python train.py --model="sound classifier" --dataset="acted Russian speech (Dusha)" --train_examples=26041 --gain_aug_db=6 --n_mels=40 --hop_length=160 --input="log_mel" --spec_augment=true --win_length=400 --targets=["emotion"] --num_classes=4 --arch="jasper" --norm="batchnorm" --activation="relu" --depths=[2, 2, 4, 2] --kernel_size=5 --stem="single" --widths=[128, 192, 288, 432] --label_smoothing=0.1 --loss="cross_entropy" --init="kaiming_normal" --residual_init="none" --optimizer="adamw" --lr=0.0033 --beta1=0.85 --beta2=0.98 --eps=1e-06 --grad_clip=1.0 --steps=30500 --batch_size=128 --epochs=149.9 --lr_schedule="wsd" --decay_fraction=0.3 --final_lr_fraction=0.1 --warmup_steps=910 --weight_decay=0.07
Rows from block 5, named by matrix and row number. Rows with one number belong to one channel. Each number is 200 + 20 x the weight over its row's rms, rounded and kept within 0 to 999. All counts start at 0. After the name is the row's rms in percent of the matrix's.
# convs0: first width-5 conv (model.blocks.5.convs.0.weight, 288x288x5), inputs 195-207, a 5 kernel for each
# convs1: second width-5 conv (model.blocks.5.convs.1.weight, 288x288x5, transposed), outputs 195-207, a 5 kernel for each
convs0.66,099,160,191,182,212,196,205,177,210,202,213,202,223,194,222,209,204,207,180,217,234,189,203,222,220,164,186,208,232,232,218,186,201,188,210,217,235,204,182,184,204,189,217,199,212,173,228,201,192,215,197,203,215,197,181,241,210,221,249,224,217,186,216,204,188,220
convs1.66,098,197,201,206,207,209,192,205,212,202,184,153,166,200,181,194,159,219,222,216,212,208,204,162,191,215,225,182,210,199,222,167,178,189,194,200,220,206,195,182,224,179,215,175,212,204,170,199,187,217,188,205,202,175,201,208,211,198,174,191,179,208,213,201,184,184
convs0.67,099,252,232,184,183,218,166,211,195,182,222,185,197,221,232,184,219,195,168,207,194,177,193,229,227,204,207,220,182,226,205,229,205,198,205,183,199,195,189,179,221,202,169,232,227,183,195,212,202,217,210,205,198,187,217,186,204,161,230,171,171,180,212,194,224,185
convs1.67,102,222,187,197,207,224,213,188,197,170,183,185,218,164,220,195,185,216,178,212,194,232,207,203,203,256,206,201,201,192,206,198,208,168,163,205,190,218,231,225,163,203,181,218,213,206,232,194,219,207,215,193,201,210,205,180,206,217,210,172,170,186,187,226,176,256
convs0.68,099,193,191,207,188,182,187,211,169,191,157,189,185,190,204,186,195,175,214,209,195,168,198,180,192,194,179,187,226,214,234,171,177,187,236,196,211,207,186,206,214,195,212,247,203,224,222,220,197,165,189,223,191,198,206,201,167,169,193,228,235,210,192,208,229,183
convs1.68,097,185,201,215,179,178,212,177,229,232,247,181,182,183,173,184,208,245,215,215,197,218,202,203,205,196,146,210,173,207,206,177,211,225,213,205,206,197,197,207,219,164,177,178,203,200,233,221,227,228,187,207,201,218,194,162,204,224,182,178,202,178,185,234,217,229
convs0.69,099,185,190,194,206,204,180,210,217,236,183,179,216,192,203,173,205,196,211,193,213,207,218,231,210,200,190,199,206,156,191,216,178,177,202,220,162,227,223,203,181,191,193,193,207,176,171,175,207,193,206,183,198,216,233,208,203,206,200,213,188,201,184,184,195,192
convs1.69,102,212,218,213,234,185,239,215,227,221,213,229,184,218,191,204,205,188,220,167,211,163,196,195,223,232,180,198,213,174,201,224,210,156,182,165,190,192,224,223,227,193,193,205,211,218,168,204,195,171,187,210,159,190,199,222,201,206,190,184,195,201,172,167,153,171
convs0.70,099,214,220,169,196,216,181,198,213,216,197,163,184,176,170,200,212,195,229,191,223,171,176,130,189,183,195,204,225,187,201,203,189,201,204,210,196,176,164,178,212,198,186,251,191,214,195,216,208,217,222,168,211,223,194,176,224,236,207,160,248,175,232,192,180,213
convs1.70,100,217,175,231,193,215,199,234,193,201,204,199,205,216,203,200,185,189,196,190,233,199,175,218,186,182,235,226,194,205,195,216,207,200,225,197,215,214,193,190,212,230,184,217,223,181,176,213,178,219,233,173,192,182,211,217,177,182,209,175,192,206,196,221,209,193
convs0.71,100,204,199,204,204,189,202,221,201,205,197,183,208,201,203,183,196,182,197,190,196,174,210,204,190,192,192,176,205,182,195,212,167,177,220,207,206,196,224,194,218,180,197,213,214,216,186,192,171,209,245,178,218,234,207,159,185,197,187,202,214,183,189,206,182,197
convs1.71,100,208,182,198,193,194,170,226,172,223,152,193,190,205,200,221,211,200,214,218,177,193,194,184,184,210,176,202,220,187,222,173,212,234,201,234,160,233,191,153,183,211,179,213,204,134,202,190,218,251,237,231,230,235,209,221,165,192,187,209,196,173,219,198,183,183
convs0.72,101,214,193,147,200,205,200,205,200,182,203,207,162,184,173,199,189,205,186,219,192,168,190,200,186,215,195,204,228,182,202,203,226,189,211,192,191,208,208,220,207,194,202,170,191,216,196,246,219,182,189,190,220,188,213,196,212,176,193,178,178,163,197,211,209,209
convs1.72,101,197,186,197,203,230,161,185,214,223,236,193,185,225,210,174,151,153,182,214,214,239,186,209,183,204,220,206,211,219,171,193,189,212,206,211,213,194,169,178,217,211,184,199,210,191,198,214,210,187,205,212,206,188,201,203,178,200,181,202,210,194,223,206,191,196
convs0.73,101,168,223,190,174,196,247,191,210,212,206,179,221,238,188,191,190,177,193,176,213,207,213,231,213,206,189,205,226,174,211,179,190,231,211,195,183,175,181,187,192,181,198,189,190,233,162,206,180,202,198,200,219,166,190,184,184,191,196,218,194,217,193,184,204,201
convs1.73,099,269,222,205,229,237,189,198,191,184,188,203,215,204,203,215,207,163,209,202,204,155,186,199,212,148,237,196,231,204,203,225,178,209,231,250,197,194,216,198,150,223,191,187,186,237,194,194,188,237,181,210,218,191,191,177,199,153,204,210,192,187,185,171,200,189
convs0.74,101,173,174,164,202,196,180,209,207,216,211,222,203,220,207,206,215,231,187,216,220,209,169,180,196,179,194,184,197,201,192,187,163,220,198,193,234,217,223,189,195,185,214,214,193,171,200,192,179,183,204,187,191,193,203,196,208,235,222,206,219,166,185,192,195,176
convs1.74,098,167,208,196,217,190,224,176,167,194,207,172,182,212,193,166,202,201,171,209,210,179,209,141,199,174,197,203,196,193,193,196,196,165,220,184,184,212,209,187,203,195,211,190,210,205,194,213,191,182,186,254,189,180,191,196,177,177,195,204,198,215,225,192,176,225
convs0.75,100,213,209,176,160,198,201,199,224,217,180,263,210,226,195,234,201,189,185,210,223,211,213,205,191,215,211,197,221,180,181,218,215,220,194,185,207,202,208,198,178,200,224,231,166,180,197,223,235,211,213,208,244,193,201,203,175,201,214,182,209,219,216,185,197,227
convs1.75,102,179,176,186,180,212,226,202,181,194,162,229,197,208,206,201,229,231,189,189,212,208,192,232,229,188,204,169,181,173,194,203,201,179,224,208,186,173,191,204,185,223,204,199,203,151,162,205,178,189,177,187,203,207,198,186,216,219,196,220,218,193,185,168,207,209
convs0.76,100,200,193,203,208,188,233,215,191,191,211,204,202,200,182,210,140,197,227,171,202,211,219,233,195,211,222,207,194,182,231,183,158,170,187,171,172,209,188,179,211,194,209,218,183,217,176,218,202,178,227,170,206,240,216,223,179,185,160,215,203,197,199,206,200,215
convs1.76,102,180,207,189,226,196,201,194,202,198,191,185,213,221,220,204,194,219,200,182,164,181,186,225,199,185,166,182,215,191,197,210,208,189,195,170,197,200,195,219,158,199,215,164,177,189,204,204,168,218,200,184,207,199,223,193,212,172,199,162,158,178,213,191,222,232
convs0.77,100,191,182,164,192,181,196,209,213,204,199,194,175,208,181,202,202,200,178,240,195,179,173,211,215,183,148,182,203,206,208,177,203,173,192,196,203,229,211,204,234,196,201,185,192,167,176,206,218,216,211,211,225,197,198,200,198,196,178,209,204,185,145,188,169,155
convs1.77,098,195,196,206,221,219,193,198,187,181,208,179,180,205,209,231,191,212,179,146,215,225,187,186,179,215,190,212,203,171,164,186,196,197,181,199,159,144,178,168,176,224,200,191,202,217,203,215,176,190,166,204,195,199,191,179,206,185,180,179,200,213,206,211,193,170
convs0.78,098,228,185,213,232,211,174,212,193,221,173,237,237,214,170,196,189,189,216,200,185,205,178,215,190,195,215,168,218,202,186,218,182,193,217,188,188,175,179,167,172,170,202,197,182,215,159,173,190,208,239,215,206,193,226,210,167,171,215,195,202,217,224,213,182,217
convs1.78,100,161,205,178,198,174,173,182,173,189,171,213,216,205,231,201,219,201,207,188,229,215,212,194,193,198,185,169,175,202,229,189,187,177,186,166,160,194,221,196,211,219,193,162,171,184,230,207,239,204,240,163,160,191,213,205,160,191,171,210,224,225,223,226,213,198
convs0.79,099,197,186,218,168,242,202,227,232,190,208,209,230,219,220,201,195,217,214,187,138,187,208,177,219,198,215,202,237,190,178,211,198,227,194,218,169,174,195,200,165,236,216,211,210,202,227,206,191,177,187,160,186,171,216,211,138,192,226,220,181,171,207,213,196,190
convs1.79,101,195,181,204,200,176,176,189,204,197,184,220,174,215,179,222,233,184,232,189,223,207,221,199,187,216,226,172,194,206,207,194,200,169,209,194,230,230,226,205,188,188,170,204,162,252,210,201,191,210,161,205,181,195,212,195,207,171,181,196,203,191,211,213,217,159
convs0.80,098,181,171,169,221,227,203,209,190,164,259,223,195,186,214,209,180,186,220,175,181,198,237,175,184,227,223,197,172,197,193,211,201,186,211,194,193,187,218,257,190,214,181,179,208,183,197,238,208,200,228,194,219,190,229,208,178,180,189,223,191,184,212,202,205,201
convs1.80,103,161,170,224,215,226,188,186,196,176,215,218,187,196,212,180,184,168,189,195,215,237,196,234,177,229,195,213,164,193,227,208,186,218,220,200,163,212,218,181,213,192,206,189,210,183,219,217,192,182,227,155,190,178,206,230,187,177,198,212,195,249,216,223,185,222
convs0.81,105,150,173,188,189,205,192,179,213,176,204,161,206,185,200,195,211,222,218,206,199,170,185,202,209,180,198,203,222,215,215,168,191,196,189,192,202,211,213,190,210,177,208,210,206,204,218,202,209,202,211,205,193,217,188,184,217,216,205,201,224,169,198,188,205,207
convs1.81,098,211,209,201,224,244,185,186,172,210,184,142,171,200,195,223,191,174,177,177,176,200,248,206,179,163,204,180,206,215,228,170,167,205,220,210,220,206,237,224,210,208,202,209,232,206,175,189,184,194,203,301,258,202,215,186,185,161,183,187,194,195,181,179,189,209
convs0.82,100,214,198,191,203,227,234,167,166,208,204,235,203,237,201,203,205,146,183,152,211,211,215,187,210,207,216,225,189,164,195,192,244,229,187,232,208,216,183,198,192,225,203,205,176,191,189,186,211,209,233,226,218,223,218,209,191,222,203,200,222,243,197,180,206,206
convs1.82,100,188,231,187,194,193,225,165,189,173,200,186,219,197,197,227,224,171,172,198,193,197,223,194,176,182,183,204,170,218,202,191,191,215,200,157,193,218,188,189,170,199,166,182,195,185,173,190,187,195,212,149,171,186,193,197,180,204,192,205,192,185,191,195,195,190
convs0.83,102,151,184,205,175,190,186,196,196,196,215,164,208,199,225,201,213,216,204,223,228,187,186,188,193,233,188,195,184,200,191,200,207,202,200,210,227,230,227,195,220,179,205,183,185,213,249,218,208,205,197,167,207,189,166,202,211,225,193,186,202,193,189,192,195,177
convs1.83,098,227,210,215,222,254,173,185,206,215,204,203,187,189,190,214,145,167,197,182,228,213,213,181,176,192,228,204,203,194,224,163,160,210,206,214,215,173,220,214,205,194,209,192,231,222,165,188,152,184,186,259,250,218,212,227,162,172,202,215,198,175,185,181,198,191
convs0.84,099,232,205,213,227,209,187,209,196,198,194,210,206,214,200,203,182,197,184,205,196,217,230,257,184,183,173,190,222,224,220,209,178,236,234,216,180,172,163,194,194,173,174,209,201,243,190,230,203,213,201,221,202,205,176,169,145,164,224,191,179,241,211,180,207,193
convs1.84,098,176,211,181,206,207,168,199,196,206,202,179,223,207,208,227,195,223,218,157,193,209,180,188,210,183,162,184,212,148,228,185,200,200,207,184,195,180,197,209,201,182,212,179,182,197,227,194,211,210,205,146,197,168,212,184,180,189,202,208,211,223,192,223,229,212
convs0.85,100,222,187,201,176,208,214,222,177,197,189,163,201,174,181,216,180,186,231,233,173,203,234,184,226,185,191,197,201,210,202,194,195,184,216,176,223,225,193,196,193,178,190,202,241,233,186,225,211,155,190,203,214,193,181,185,222,213,220,178,224,189,212,175,174,173
convs1.85,104,183,195,214,207,166,200,167,208,214,226,166,196,183,223,189,153,185,169,182,194,202,226,225,167,199,224,203,201,189,218,179,192,216,209,214,210,188,189,216,188,216,220,183,198,163,224,215,210,164,213,200,209,221,241,178,178,189,200,180,222,237,216,175,181,190
convs0.86,099,205,194,189,209,228,227,172,176,211,183,179,211,202,204,175,213,227,195,232,197,176,185,192,203,167,181,180,204,245,183,188,240,200,176,245,184,167,195,197,191,159,201,232,193,177,193,221,195,151,221,177,213,212,221,188,188,210,216,199,184,205,207,176,215,170
convs1.86,103,175,216,197,209,175,199,208,181,199,253,183,173,204,203,209,236,206,180,211,176,191,206,189,211,202,212,211,219,219,229,206,198,199,194,206,215,189,199,193,200,188,182,197,217,186,197,192,227,199,169,221,204,230,205,230,182,184,198,209,179,214,216,199,211,189
convs0.87,100,199,208,180,181,183,178,192,163,189,200,167,204,208,189,214,207,172,142,186,183,198,176,189,204,203,164,206,169,238,207,170,221,235,249,192,217,178,172,195,194,197,173,231,204,214,206,195,195,209,228,206,198,234,201,209,219,198,237,192,208,189,236,182,238,203
convs1.87,097,232,232,240,200,232,188,156,167,150,173,212,181,211,212,264,189,173,209,216,230,184,204,199,209,213,202,214,202,218,196,202,229,200,228,191,180,177,198,198,183,224,179,178,184,215,219,236,183,214,195,210,208,223,212,176,205,181,191,192,190,142,203,209,175,226
convs0.88,101,172,179,227,207,172,187,188,152,209,171,167,207,207,199,170,167,188,234,200,228,189,210,212,185,200,202,185,191,220,191,215,182,219,206,185,211,215,207,162,184,193,204,194,205,200,197,232,226,212,205,220,227,206,200,204,220,211,213,248,238,200,188,217,213,194
convs1.88,099,185,206,196,191,209,212,183,188,193,206,142,180,220,200,207,221,198,214,216,184,185,209,195,185,187,193,203,182,199,224,175,159,208,181,200,210,189,205,184,207,203,229,205,217,188,172,200,211,169,212,223,219,196,194,178,191,201,180,148,209,219,168,222,210,198
convs0.89,100,202,222,214,173,181,192,197,189,188,193,174,204,200,202,200,202,189,204,208,232,192,201,232,217,193,164,197,177,201,208,192,219,204,212,184,197,216,199,194,207,191,195,213,230,220,191,219,231,230,193,203,215,177,199,150,180,230,188,206,211,213,199,197,219,188
convs1.89,101,219,248,211,200,169,198,169,188,186,181,176,195,202,198,200,228,205,194,191,194,204,212,211,197,224,178,200,188,179,213,207,220,190,231,225,178,196,181,226,209,196,213,206,207,179,225,222,246,187,236,181,210,192,203,169,183,215,204,179,190,223,221,212,230,197