{
  "model": "sound classifier",
  "num_classes": 4,
  "widths": [128, 192, 288, 432],
  "label_smoothing": 0.1,
  "init": "kaiming_normal",
  "decay_fraction": 0.3,
  "final_lr_fraction": 0.1
}
Rows from block 4 of a small sound classifier, named by matrix and row number. Rows with one number belong to one channel. Each number is 128 + 32 x the weight over its row's rms, rounded and kept within 0 to 255. All counts start at 0. After the name is the row's rms in percent of the matrix's.
After each channel's rows are labels from the 100 clips, of 14976, where the channel reaches its highest value: "strongest on" is what is common among them. Only what is clearly more common there than usual is listed. The data: acted Russian speech (Dusha). In brackets: how many of the 100.
# convs0: first width-5 conv, stride 2 (model.blocks.4.convs.0.weight, 288x192x5, each kernel summed), inputs 0-95
# convs1: second width-5 conv (model.blocks.4.convs.1.weight, 288x288x5, transposed, each kernel summed), outputs 0-95

convs0.216 095 [ 81 136  93 148 106 188 145 182 144 107 162 174 134  57 126 113  26 164 154 151 151  59 126 124 135  87 152 134 126 117  85 100 159 149 149 151  94 165  77 116  97 122  80  98 144 140 100 140  91 109 100 155  82 132  87 149 145 124 143 160 166 121 140 112 177 121 131  95 165  44 129 108 101 194 128 155 132  79 106 171 114 164 108 111 134 153  96  79 149 138 122 149 185 115 138 139]
convs1.216 101 [151  81 156 107  75 169  59 134 118 163 141 178  87 132 126  93 177 127 117 167 148 125 117 127  50 120  78  95 114 139 119 146 106 107 181 174 101 170  43 128  87 172 128 160 122 139 173  95 214 100  72 103 178 130 122 153  80 135 163  67 146 144 157 107 135 118 109 148 140  95 118  92 111 154 132  68 164 143 148 110 148 125 159 117  93 127 113 172 142 139  97 136 119  77  99 120]
strongest on: emotion: positive (66)

convs0.107 119 [ 82 108 113 129 147 111  93  93  90 124 107 138 136 159 148 127 124 131  72  76 171 142  83 132  87 104 167 134 168 117 140 165 101 129  84 133 160  35   0 191 183 128 203 134 113  94 132  93 125  79 130 149  91 148 155 129 135 121  95 148 160 127 121  99 114 127 164 131 100  82  89 129 149  78 146 120 159 143 179  84 133 152 139  86  91 172 137 159 120 161 100 183 112 178 118  75]
convs1.107 108 [186 120 123 141 130 169 165 151 143 117 101 113 130 174  96 135 139 157 149  93 149  72 217  73 145 105 104  98  83 151 124  50  93 115 135 116 176 131 140 124  76 125 148 112 107 165 129 134 108 104 173  82 118  84 133  97 148 111 119 188 145 148  84  93 155 150 147 110  91 186 133  86  72 100  62 123 138 182 121 115  89  79  53 158 134 107 109  69 121 117 134 112 126 133 113 117]
strongest on: emotion: positive (53)

convs0.81 114 [ 96 147 123  86 153 118 142 132 113 111 140 111 166 105  65 143 123 105 150  79 122  55 126 123 135  83 140 113 158 142  86  83 142 233 202 110  85 114 136 152  98 115 142 106 131 122 133 136 199 145 135 160  36  61 153 134 110  71 179 121 104  58 103 121  96 104  79 151  88  95 101  89  95 113 136 119 140  91 115 141 106 152 109 163 164 172  76  84 105  98 148 105 162  60 105 166]
convs1.81 092 [141 155 104 100 117 169 137  62 134  84 185 177  99 125 139 107 141 135 166 165 157 137  59 121  90 170 170 168 101 129 107 120  89 129 156 133 146 146  90 165 133 161 107 104 146  95 166 125 148 128 171 160 105 148 145 120 115  78 123 145 174 153 150 135  93 130  52 145 126  38 115 122  83 180 148 112  80  95 114 117 134 152 192 131 136 163 124 122  79 147  91 124 155 167 145 189]
strongest on: emotion: angry (41)

convs0.130 104 [166 120  84 104 127 130 150 114 114 118 117 137  84  71 167 134 134 175  88 144 174 109 150  98 124 118 126 103 143 137 137 143 160 133 111 109 182 151 159 110  73  27  85  90 101 120  96 151  52 115 134 172  60 141 121 155 153 104 172 130  83 119 150 133 155 146  82 142  39 104  51 131  78 184 143 170 117 124 128 126 159  99 171 139 135  78 130 109 144 123 137  90 158  87  78  99]
convs1.130 102 [113 107 126 107 119 104 136  93 134  94 117 102 109 123  51 158 128 100  89 164 153 128 125  87  51 112 152  96  99 183  96  83 116 107 127 111 121  66  98 163  90 130  37  72 138 149 167 122 127  98 164 124 178 152 141  98 128 153 118 107  82 147 166  87 145 114 158 185 111 117 232 126 106 121 122 128 165 152 108 167 102 118 118  96  81 136 137 109 118 109  99 191 113 106  98  58]
strongest on: emotion: angry (41)

convs0.174 098 [ 85 154 112  96 121 168  85  99 174 141 118  88 108  87  67  79 135 141  82 125 136 155 131 104 171 157 100  97  74 147 172  82 133 155 170 145  39 129 136 107  89 146 111 142  61 142 147 135 143 156 133  89 114  36 127 120 141 105 119 157  84 182 149 102 101  96 123 164  84 163 144 142 136 185 143 105  35  66 169 137  81  88  93 147 126 140 163 189 111 120 113 163 140 127 158 182]
convs1.174 098 [103 102 101 116 148 149 130 116 163 140 134  91 148 135 102 123 105 180 123 123 161  54 120 105  98 130 165 121 128  95 155 109 161 146 164 164 129 114 134 112 178  72 119 161 105 126 128 152 108 157  98 179 165  91 101  80 148 155 146 116 111 168 134 128 126 113 143 100 166 182  84 116 156 161  64 173 134 150  99  95 103 121  84 161 108  82  93 165 178 147 111  95  61 113 155 111]
strongest on: emotion: positive (44)

convs0.51 096 [109 146 105 123 112  96  91  72 128 121 143  93  84 176 133 114  62 120 103  76 148 127 125 141  95 111 129  87 155 160 146 106 145 111  55 140 162 102 114 142 150 122 122 169 171 116  98 135 141 107  90 143 129  72  98 173 135 128 158 205 136  91 107 144 186 128  87 118  90 132 155 109 113 141 127  94 101 112 111 102 155  95 121  44 123 115 142 174 135 120 128 114 135 194 156 156]
convs1.51 099 [109 112 142 169 135 119 109 145 158 142 112 130  86  91 167 121  83 136 154 129 156 119 135 101 112 162 141 168 109  76 134 196 129 124 157  98 178  99 107 139  90  33  98 120 117 109  83 117 106 147  87  95 161 146 128  37 148 163 110 140 109 163 127 156 168 156 135  66  78 141 152 116  93 153  86 104  84 105 143 120  83 150  79 165 143 128 129 149 134 109  56 177 117 121 136 134]
strongest on: emotion: neutral (61)

convs0.157 099 [133  97 150  91 131  65  91 130 149 148 126 115 176 155 100 132 167 116 111 111 155 126 142  77  84 169  98 100 102 130  90 115 142 132 121 161 130 117 157 193 157 151 125 171 145 140 119 140 155 130 117 148 105 123 174 107 158 114 101 121  97 150 121 158  93 157 170  98  84  80 133 101 104 153 113 123 114 146 156  59 103  62 135  99 136 152 153 123 112 141 128 199 129  91 184 169]
convs1.157 104 [156  57 150 128  89 119 130 122 178 119 146 122 112 127 203 100 116 180 131  91 153 119 132 145 121  86 146 155 156 170 130 125  86 148  79 121 166  16 129 108 156 128 137 140 140 152 116 150 106 126 121 108 120 130 156 175 128 128 165 152  92 161 104 153  16 110  89 117  73 192 122 147 193 150 132 115 136 110 152  95 109 156 163  98 111 107 127 171 151 130  88 184  72 112  88 106]
strongest on: emotion: angry (58)

convs0.2 093 [137 122 176 116 144  53 187 135 121 151  87 143 158 129 142 132 136 179 132 184 137 124 138 112 148 110 142 167 134 144 161 165 181  97 108 111 118 104 161 127 112  83 154 133 126  63 115  98  78 128 104 132 121 125 163  70 148 131  92 142  96 151 157 136 125 175 141 167 112  84 117 107 135 148  66 149 149 149 114 160 102 116 162 170  82 179  54 108 111 145 142 111  80 150 149 144]
convs1.2 105 [120 107 134 146  89 131 120 101 125 126 156 130 139  88  67 184 106 104  93 152 160  81 179  87 110 121 115 129  54  84  69 104 116 121  87 144  97 138 180 184  67 153  90 109 111 125 105 109  91  75 110 146  96 122 116 158 109 105 105 125 132 129 136 176 169 138 141 131 109 136 166 151 135  51  90 128 174 147 135 119 129  72 138 168 127 133 165 138  81 107 136 158  88 149  87 119]
strongest on: emotion: angry (40); emotion: positive (39)

convs0.84 105 [148  67  94 105 154 107 127  92  79 101 132 120  82 178 133 137 163  59 171  75 126  68  99 134 119 137  92 122 132 126 128 175  88 145 147  61 172 199 126 115 163 114  93  54 111 136 144 136 145 150  88 119 168 172 101 115 138 100 103 144 107 122 156  55 187 120 145  83 100 125 183 115 156  81 135 115 130 135  90 149 148 145  92 120  90  71  67  98 132  94  70 164 127 140 113 103]
convs1.84 102 [171 160  42 131  98  95  96 109 123 174  99 149  94  86  75 116 149  91 167 156 122 125  83 150 111 146 193 106  93 138  84  84 174 155  83 146 111 128 154  89 169 148 110  88  99 115 100  82 102 107 172 130 125 146 109 105  90 167 106  88 121 103 135  85 108 123 106 153  65 141  89  80 146 148 143 181 127  96  81 229 147 146 120 107  98 139 102 137 165 151 134 124  97 116  81 133]
strongest on: emotion: sad (59)

convs0.236 103 [151 180  87 124  99 132 101 156 174 107 146 124 174 160  46 177 132 145 127 154 134  72 113 149 112 102 143 156 101 140 111 117 194 140 163 147 196 152  67 142 139 101 122 151 128 122 142 132 135 114 143 151  33  39  99 127 153  83  95 192 133 118 146 120  80 143 158 151 111 123 168 129  70 164 115 127 152  57  90 119 109 150 104 145 107 115 124 128  65  89 118 136 172 154 126 167]
convs1.236 093 [118 100 107 174 108 118 125 113 127 133 138 167 127 140 127  59 104 137 159  83 140 149 137 111  77 109 149 165 160  94  97 134 148 166 144 127 186 125 109 119 136 176 129 107 136 103 190 114 153 134 135 128 103 149 127 137 103 145 144 136 136 158 158 149 102 105 114 129 112 105  93  97 133 135 135 160 127 188  98 153 116 113 118 115 152 126  76 194  80 135 197 161 117  68 140 144]
strongest on: emotion: angry (44)

convs0.283 089 [107 118  74 138 128 139  75 135 204 172 160 136 111 128 118  91  77 116 134 112 157 112 159  78  61 180 118  51 120 143 143 128 155 180 107 105  87 116 100 172 108 151  94 103 120 108 104  97 161 116 127 160 146 104 131 196 114 131  86  95 168  83 103 124 133 148 100 104 171  87 172 167  69 147  90 122 135 110  98 118 107  71 156 100 125 125 112 110 152  85 168 179 139 140 107 166]
convs1.283 096 [186 109 119  53 129 123 116 203 159  98 155 134 220 126  82  85 118 162 212  97  95 118 176  95 162 129 165 123 147 117 157 161 120 163 170 106 141 160 166 137 134  84 135 140 164 132 116  76 130 135 102  84  87 114 147 189 115 177 155 159 161 117 121 173  94 117 105 116 106 166 126 145 115  64 144 140 122 125 105  95 108 164 133 172  71  95 106 152 115  86  73 163 168 100 148 128]
strongest on: emotion: angry (42)

convs0.88 094 [125 129 163 133 111  89  97 130 127 185 107 148 134 146 132 159 173 120  61 121 124 129 125 167 160  99 139 119 158 166 140 121 139 159 123 111 146 108 145 181  94 122 132 170  91 148 144 213  98 143  71 172  92 146  88 209 100 115  76 132  86 157 152 165 184 125 156 170 167 126 170 128 153  59 134 182 171  75 128 146 139  84 177 141  84 184 181  54 175  97 177 148 111 141 128 141]
convs1.88 092 [144  99 177  98 124 158 139  48 103 140  84  79 128  82 152  89 104 164  99 137 122  54 138 167 115 143  90 159 111 124  86 126 174 117 135 218  75 100 113 137 143 175  68 169 158 132 131 142 122 143 150 154 130  98  92  90  93 133 155 127  99 102 133 148 120 132 133 133  59 164 119 154 121  72 128 121 125 104 109 132  59 105 131 112 128 129  98 120 119  66 135 131  96 136 126 135]
strongest on: emotion: positive (50)

convs0.159 096 [166 104 126 138  54  88 152  95 148 110 125 169 117  69 116 123 112 157 123 157 115 143 128 121  96 128 138 125  65  91 118 207 122  83 127 129 146 132 114 106  92 149 100 114 131  87 117 115 148  56  98 116 156 137 101 135  82 139 123 118 167 129  70  72 169 138 134  99 150 123 105 103 121  85  78  86 161 158 143 122  89 174 173 144 113 114 111 103 126  98 134 106  73 153 120  71]
convs1.159 091 [170 138 134  54 120 104 173 159 132 113 129 157 163 170 151 135  71 131 171 131 166 104 117 108 136 145 140 175 162 151 167 110 193 101 173 124 115 170 163 151  93 160 118 137  94 103 118 130 166 176  98 111 139 112 137 115 121 157 114 163 197 151 185 141 157 112 125 141 146  87 101 117  98 127  99 104 127 137 132 114 152  73 143 141 108 165 138 132 125 129 198 112 168 127 105 117]
strongest on: emotion: angry (43)

convs0.39 096 [151 141  92  95  95 109 138  98  84 101 119  76  94 147 146 124 137 127 115 140 132  83 143 122 122  70  67 117 113 203 129  94 141 140 107 108  94 109 160 121  78 107 126 162 181 115 152 109 153 101 164 166  74  92 122  95 151  75 109  50 100 129 155 113 158 107  89 156 136 176 158 144 107 186  84  95 105 109 103 141  68 100 125  96 159  54 150 134 133 136  76 103 174 123 112 154]
convs1.39 103 [ 72  13  97 153 130  88 176 120 155 107  93 173  81 143 114 127 152 149  97 130 149 134  64  94  79 168 127 211  91  85  63 110 131 177  74 164 114 129 138 193 127 151 135 129 101 151  90  95 126 141 140  76  91 132 145 136 122  66 131  92 140 143 172 190 127 126 181  94 120 146 122 168  94 105  94 141 144 112 148 119 120 122 136 166 143 190 105 150 144 140 125 124 110 192  99 141]
strongest on: emotion: angry (40)

convs0.141 084 [ 96 161 225 144 122  76 160 129 162 165 140 137 146 181 119 137 123 129  98 118 151 164  92 128 121 156 155 125 155 137  82 130 148  94 204 110 120 139  90 127 107 133 149 156 108 138  83 135  96  95  95  98 129 123  63 149  87  91  77 109 159 152 130  86 142 148 104 106 159 101  87 145 141 108  94 154  90 164  86 147 129 178  95 129 121 163  91 123 189 160 171 158 143 111  97 107]
convs1.141 103 [126  98 143  87 126 170 141 103 168 127  93 147  86 147 154  88  98 136 179 133  96 163 145 151  90 105 174 119 144 134 144 169 178 130 171 146 115 104 129 116 146 197 190 165 136 102 138  71 184 124 107 116 105 118 140 163 148 168 206 180 107 173 122 167 159 118  46 128 101 180 111 125 102 117 139 138 156 114 131 121 125  79 162  89 140 143 143 126 131 127 154 123 180 129 133 128]
strongest on: emotion: positive (58)

convs0.151 083 [144 114 143 119 116 134 149  91  88 157 114  95 100 137 136 129 129 123  83  71 153 113 118 175 169 207 160  76 174  93  61 153 149 114 143 124 107 155 125 118 143 122 114 146 145 110 117  90 129 104  76 102  96  72 170 144 130 116 108 126  80  76 131  92 141  96 134 137 130 151 146 147  78 136 160 176 151  79 143 197 104 145 125 134 100 126 171  92 110 155 154  75 108 127 130 193]
convs1.151 093 [ 79 101 113  82 178 160 128 130  90 141 119 150 108 115 163 165 112 110 100 177 166 125 113 127 140  84 122 147 137 122 149 147 175 119 151 166  77 162 144 126 125 164 122  77 130  57  92 113  95  81 161 129  95  76 120 164  84 168 135  91  86 122 158 141 123  53 168 149 166 129 132 107  88 126 144  78 125 124 117  88 136  86 115 114 114 117 142 134 133 134  97 102  96 122 191 130]
strongest on: emotion: positive (50)

convs0.118 109 [132 129 138  70 142 129 138  66 121 106 116 129 114 126 167 115 103 128  99 103 112 105 173 140 161  97 105 124 126 126 121 179 171 176 110 170 223 175  89 157 146 110 152  69 221 148 166 116 135 185 138 153 145 173  93 125 127 160 134  90  98 168  98 169 162 136 177 111 137 113 127 145 138 123 157 160 128 119 109 152 153 118 103 147 124  99  79 133 204 122 132 106  90 149  76  71]
convs1.118 109 [125 176 134 124 130  95 129 163 106 161 127  83 109 126 117 147 160 119 136  95 120 150  69 147 127 158  90  83 166 178 114 145 130  65 125 103  71 111  98  79  67  76 134 157 136 101 121 151 159 114 129  96 157 186 154 115 119 173  81 176 165  71 120  63 131 144 147 102 105  50  79 123 152  84 124 121 104 138 136 168 131 148 113 109  64  98  81  93 145 126 166 154  82  80 120 132]
strongest on: emotion: sad (62)

convs0.182 095 [114 138 164 117 150 133 157 147 184 171 166 129 143 124 104 179 142 157 120 130 164  82 147 148 140 152 147 139 100 162  69  55  96  76  87 158  94 110  97  95 143 166 120 144 105 168 160 105  94 138 108 149 140  78 115 122  66 154 167 119 154 114  99 132 160 207 213 131  98 113 113  41 127 149 148 165  69 137 189  95 151  86 111  82 155 111 137 150 150 138 121 164 165 167 169 171]
convs1.182 097 [100  72 157 132  69 151 124 117 136 115 196 117  96 132 121 121 142  90 163 139 159  72 143 113 152  72 104  69 125 146  98 153 133  43 171 115 114 131  81 163 132 164 101 130 159 142 145 146 132 164  88 109 129 103 115 104 150 152 141 126 113  71 161 118 102 154 176 134 122 113 151 135 108 147  63 127 173 124 117 101 139  96 141 126 116 136 146 182  93 112 163 143 102  35 133 139]
strongest on: emotion: positive (47)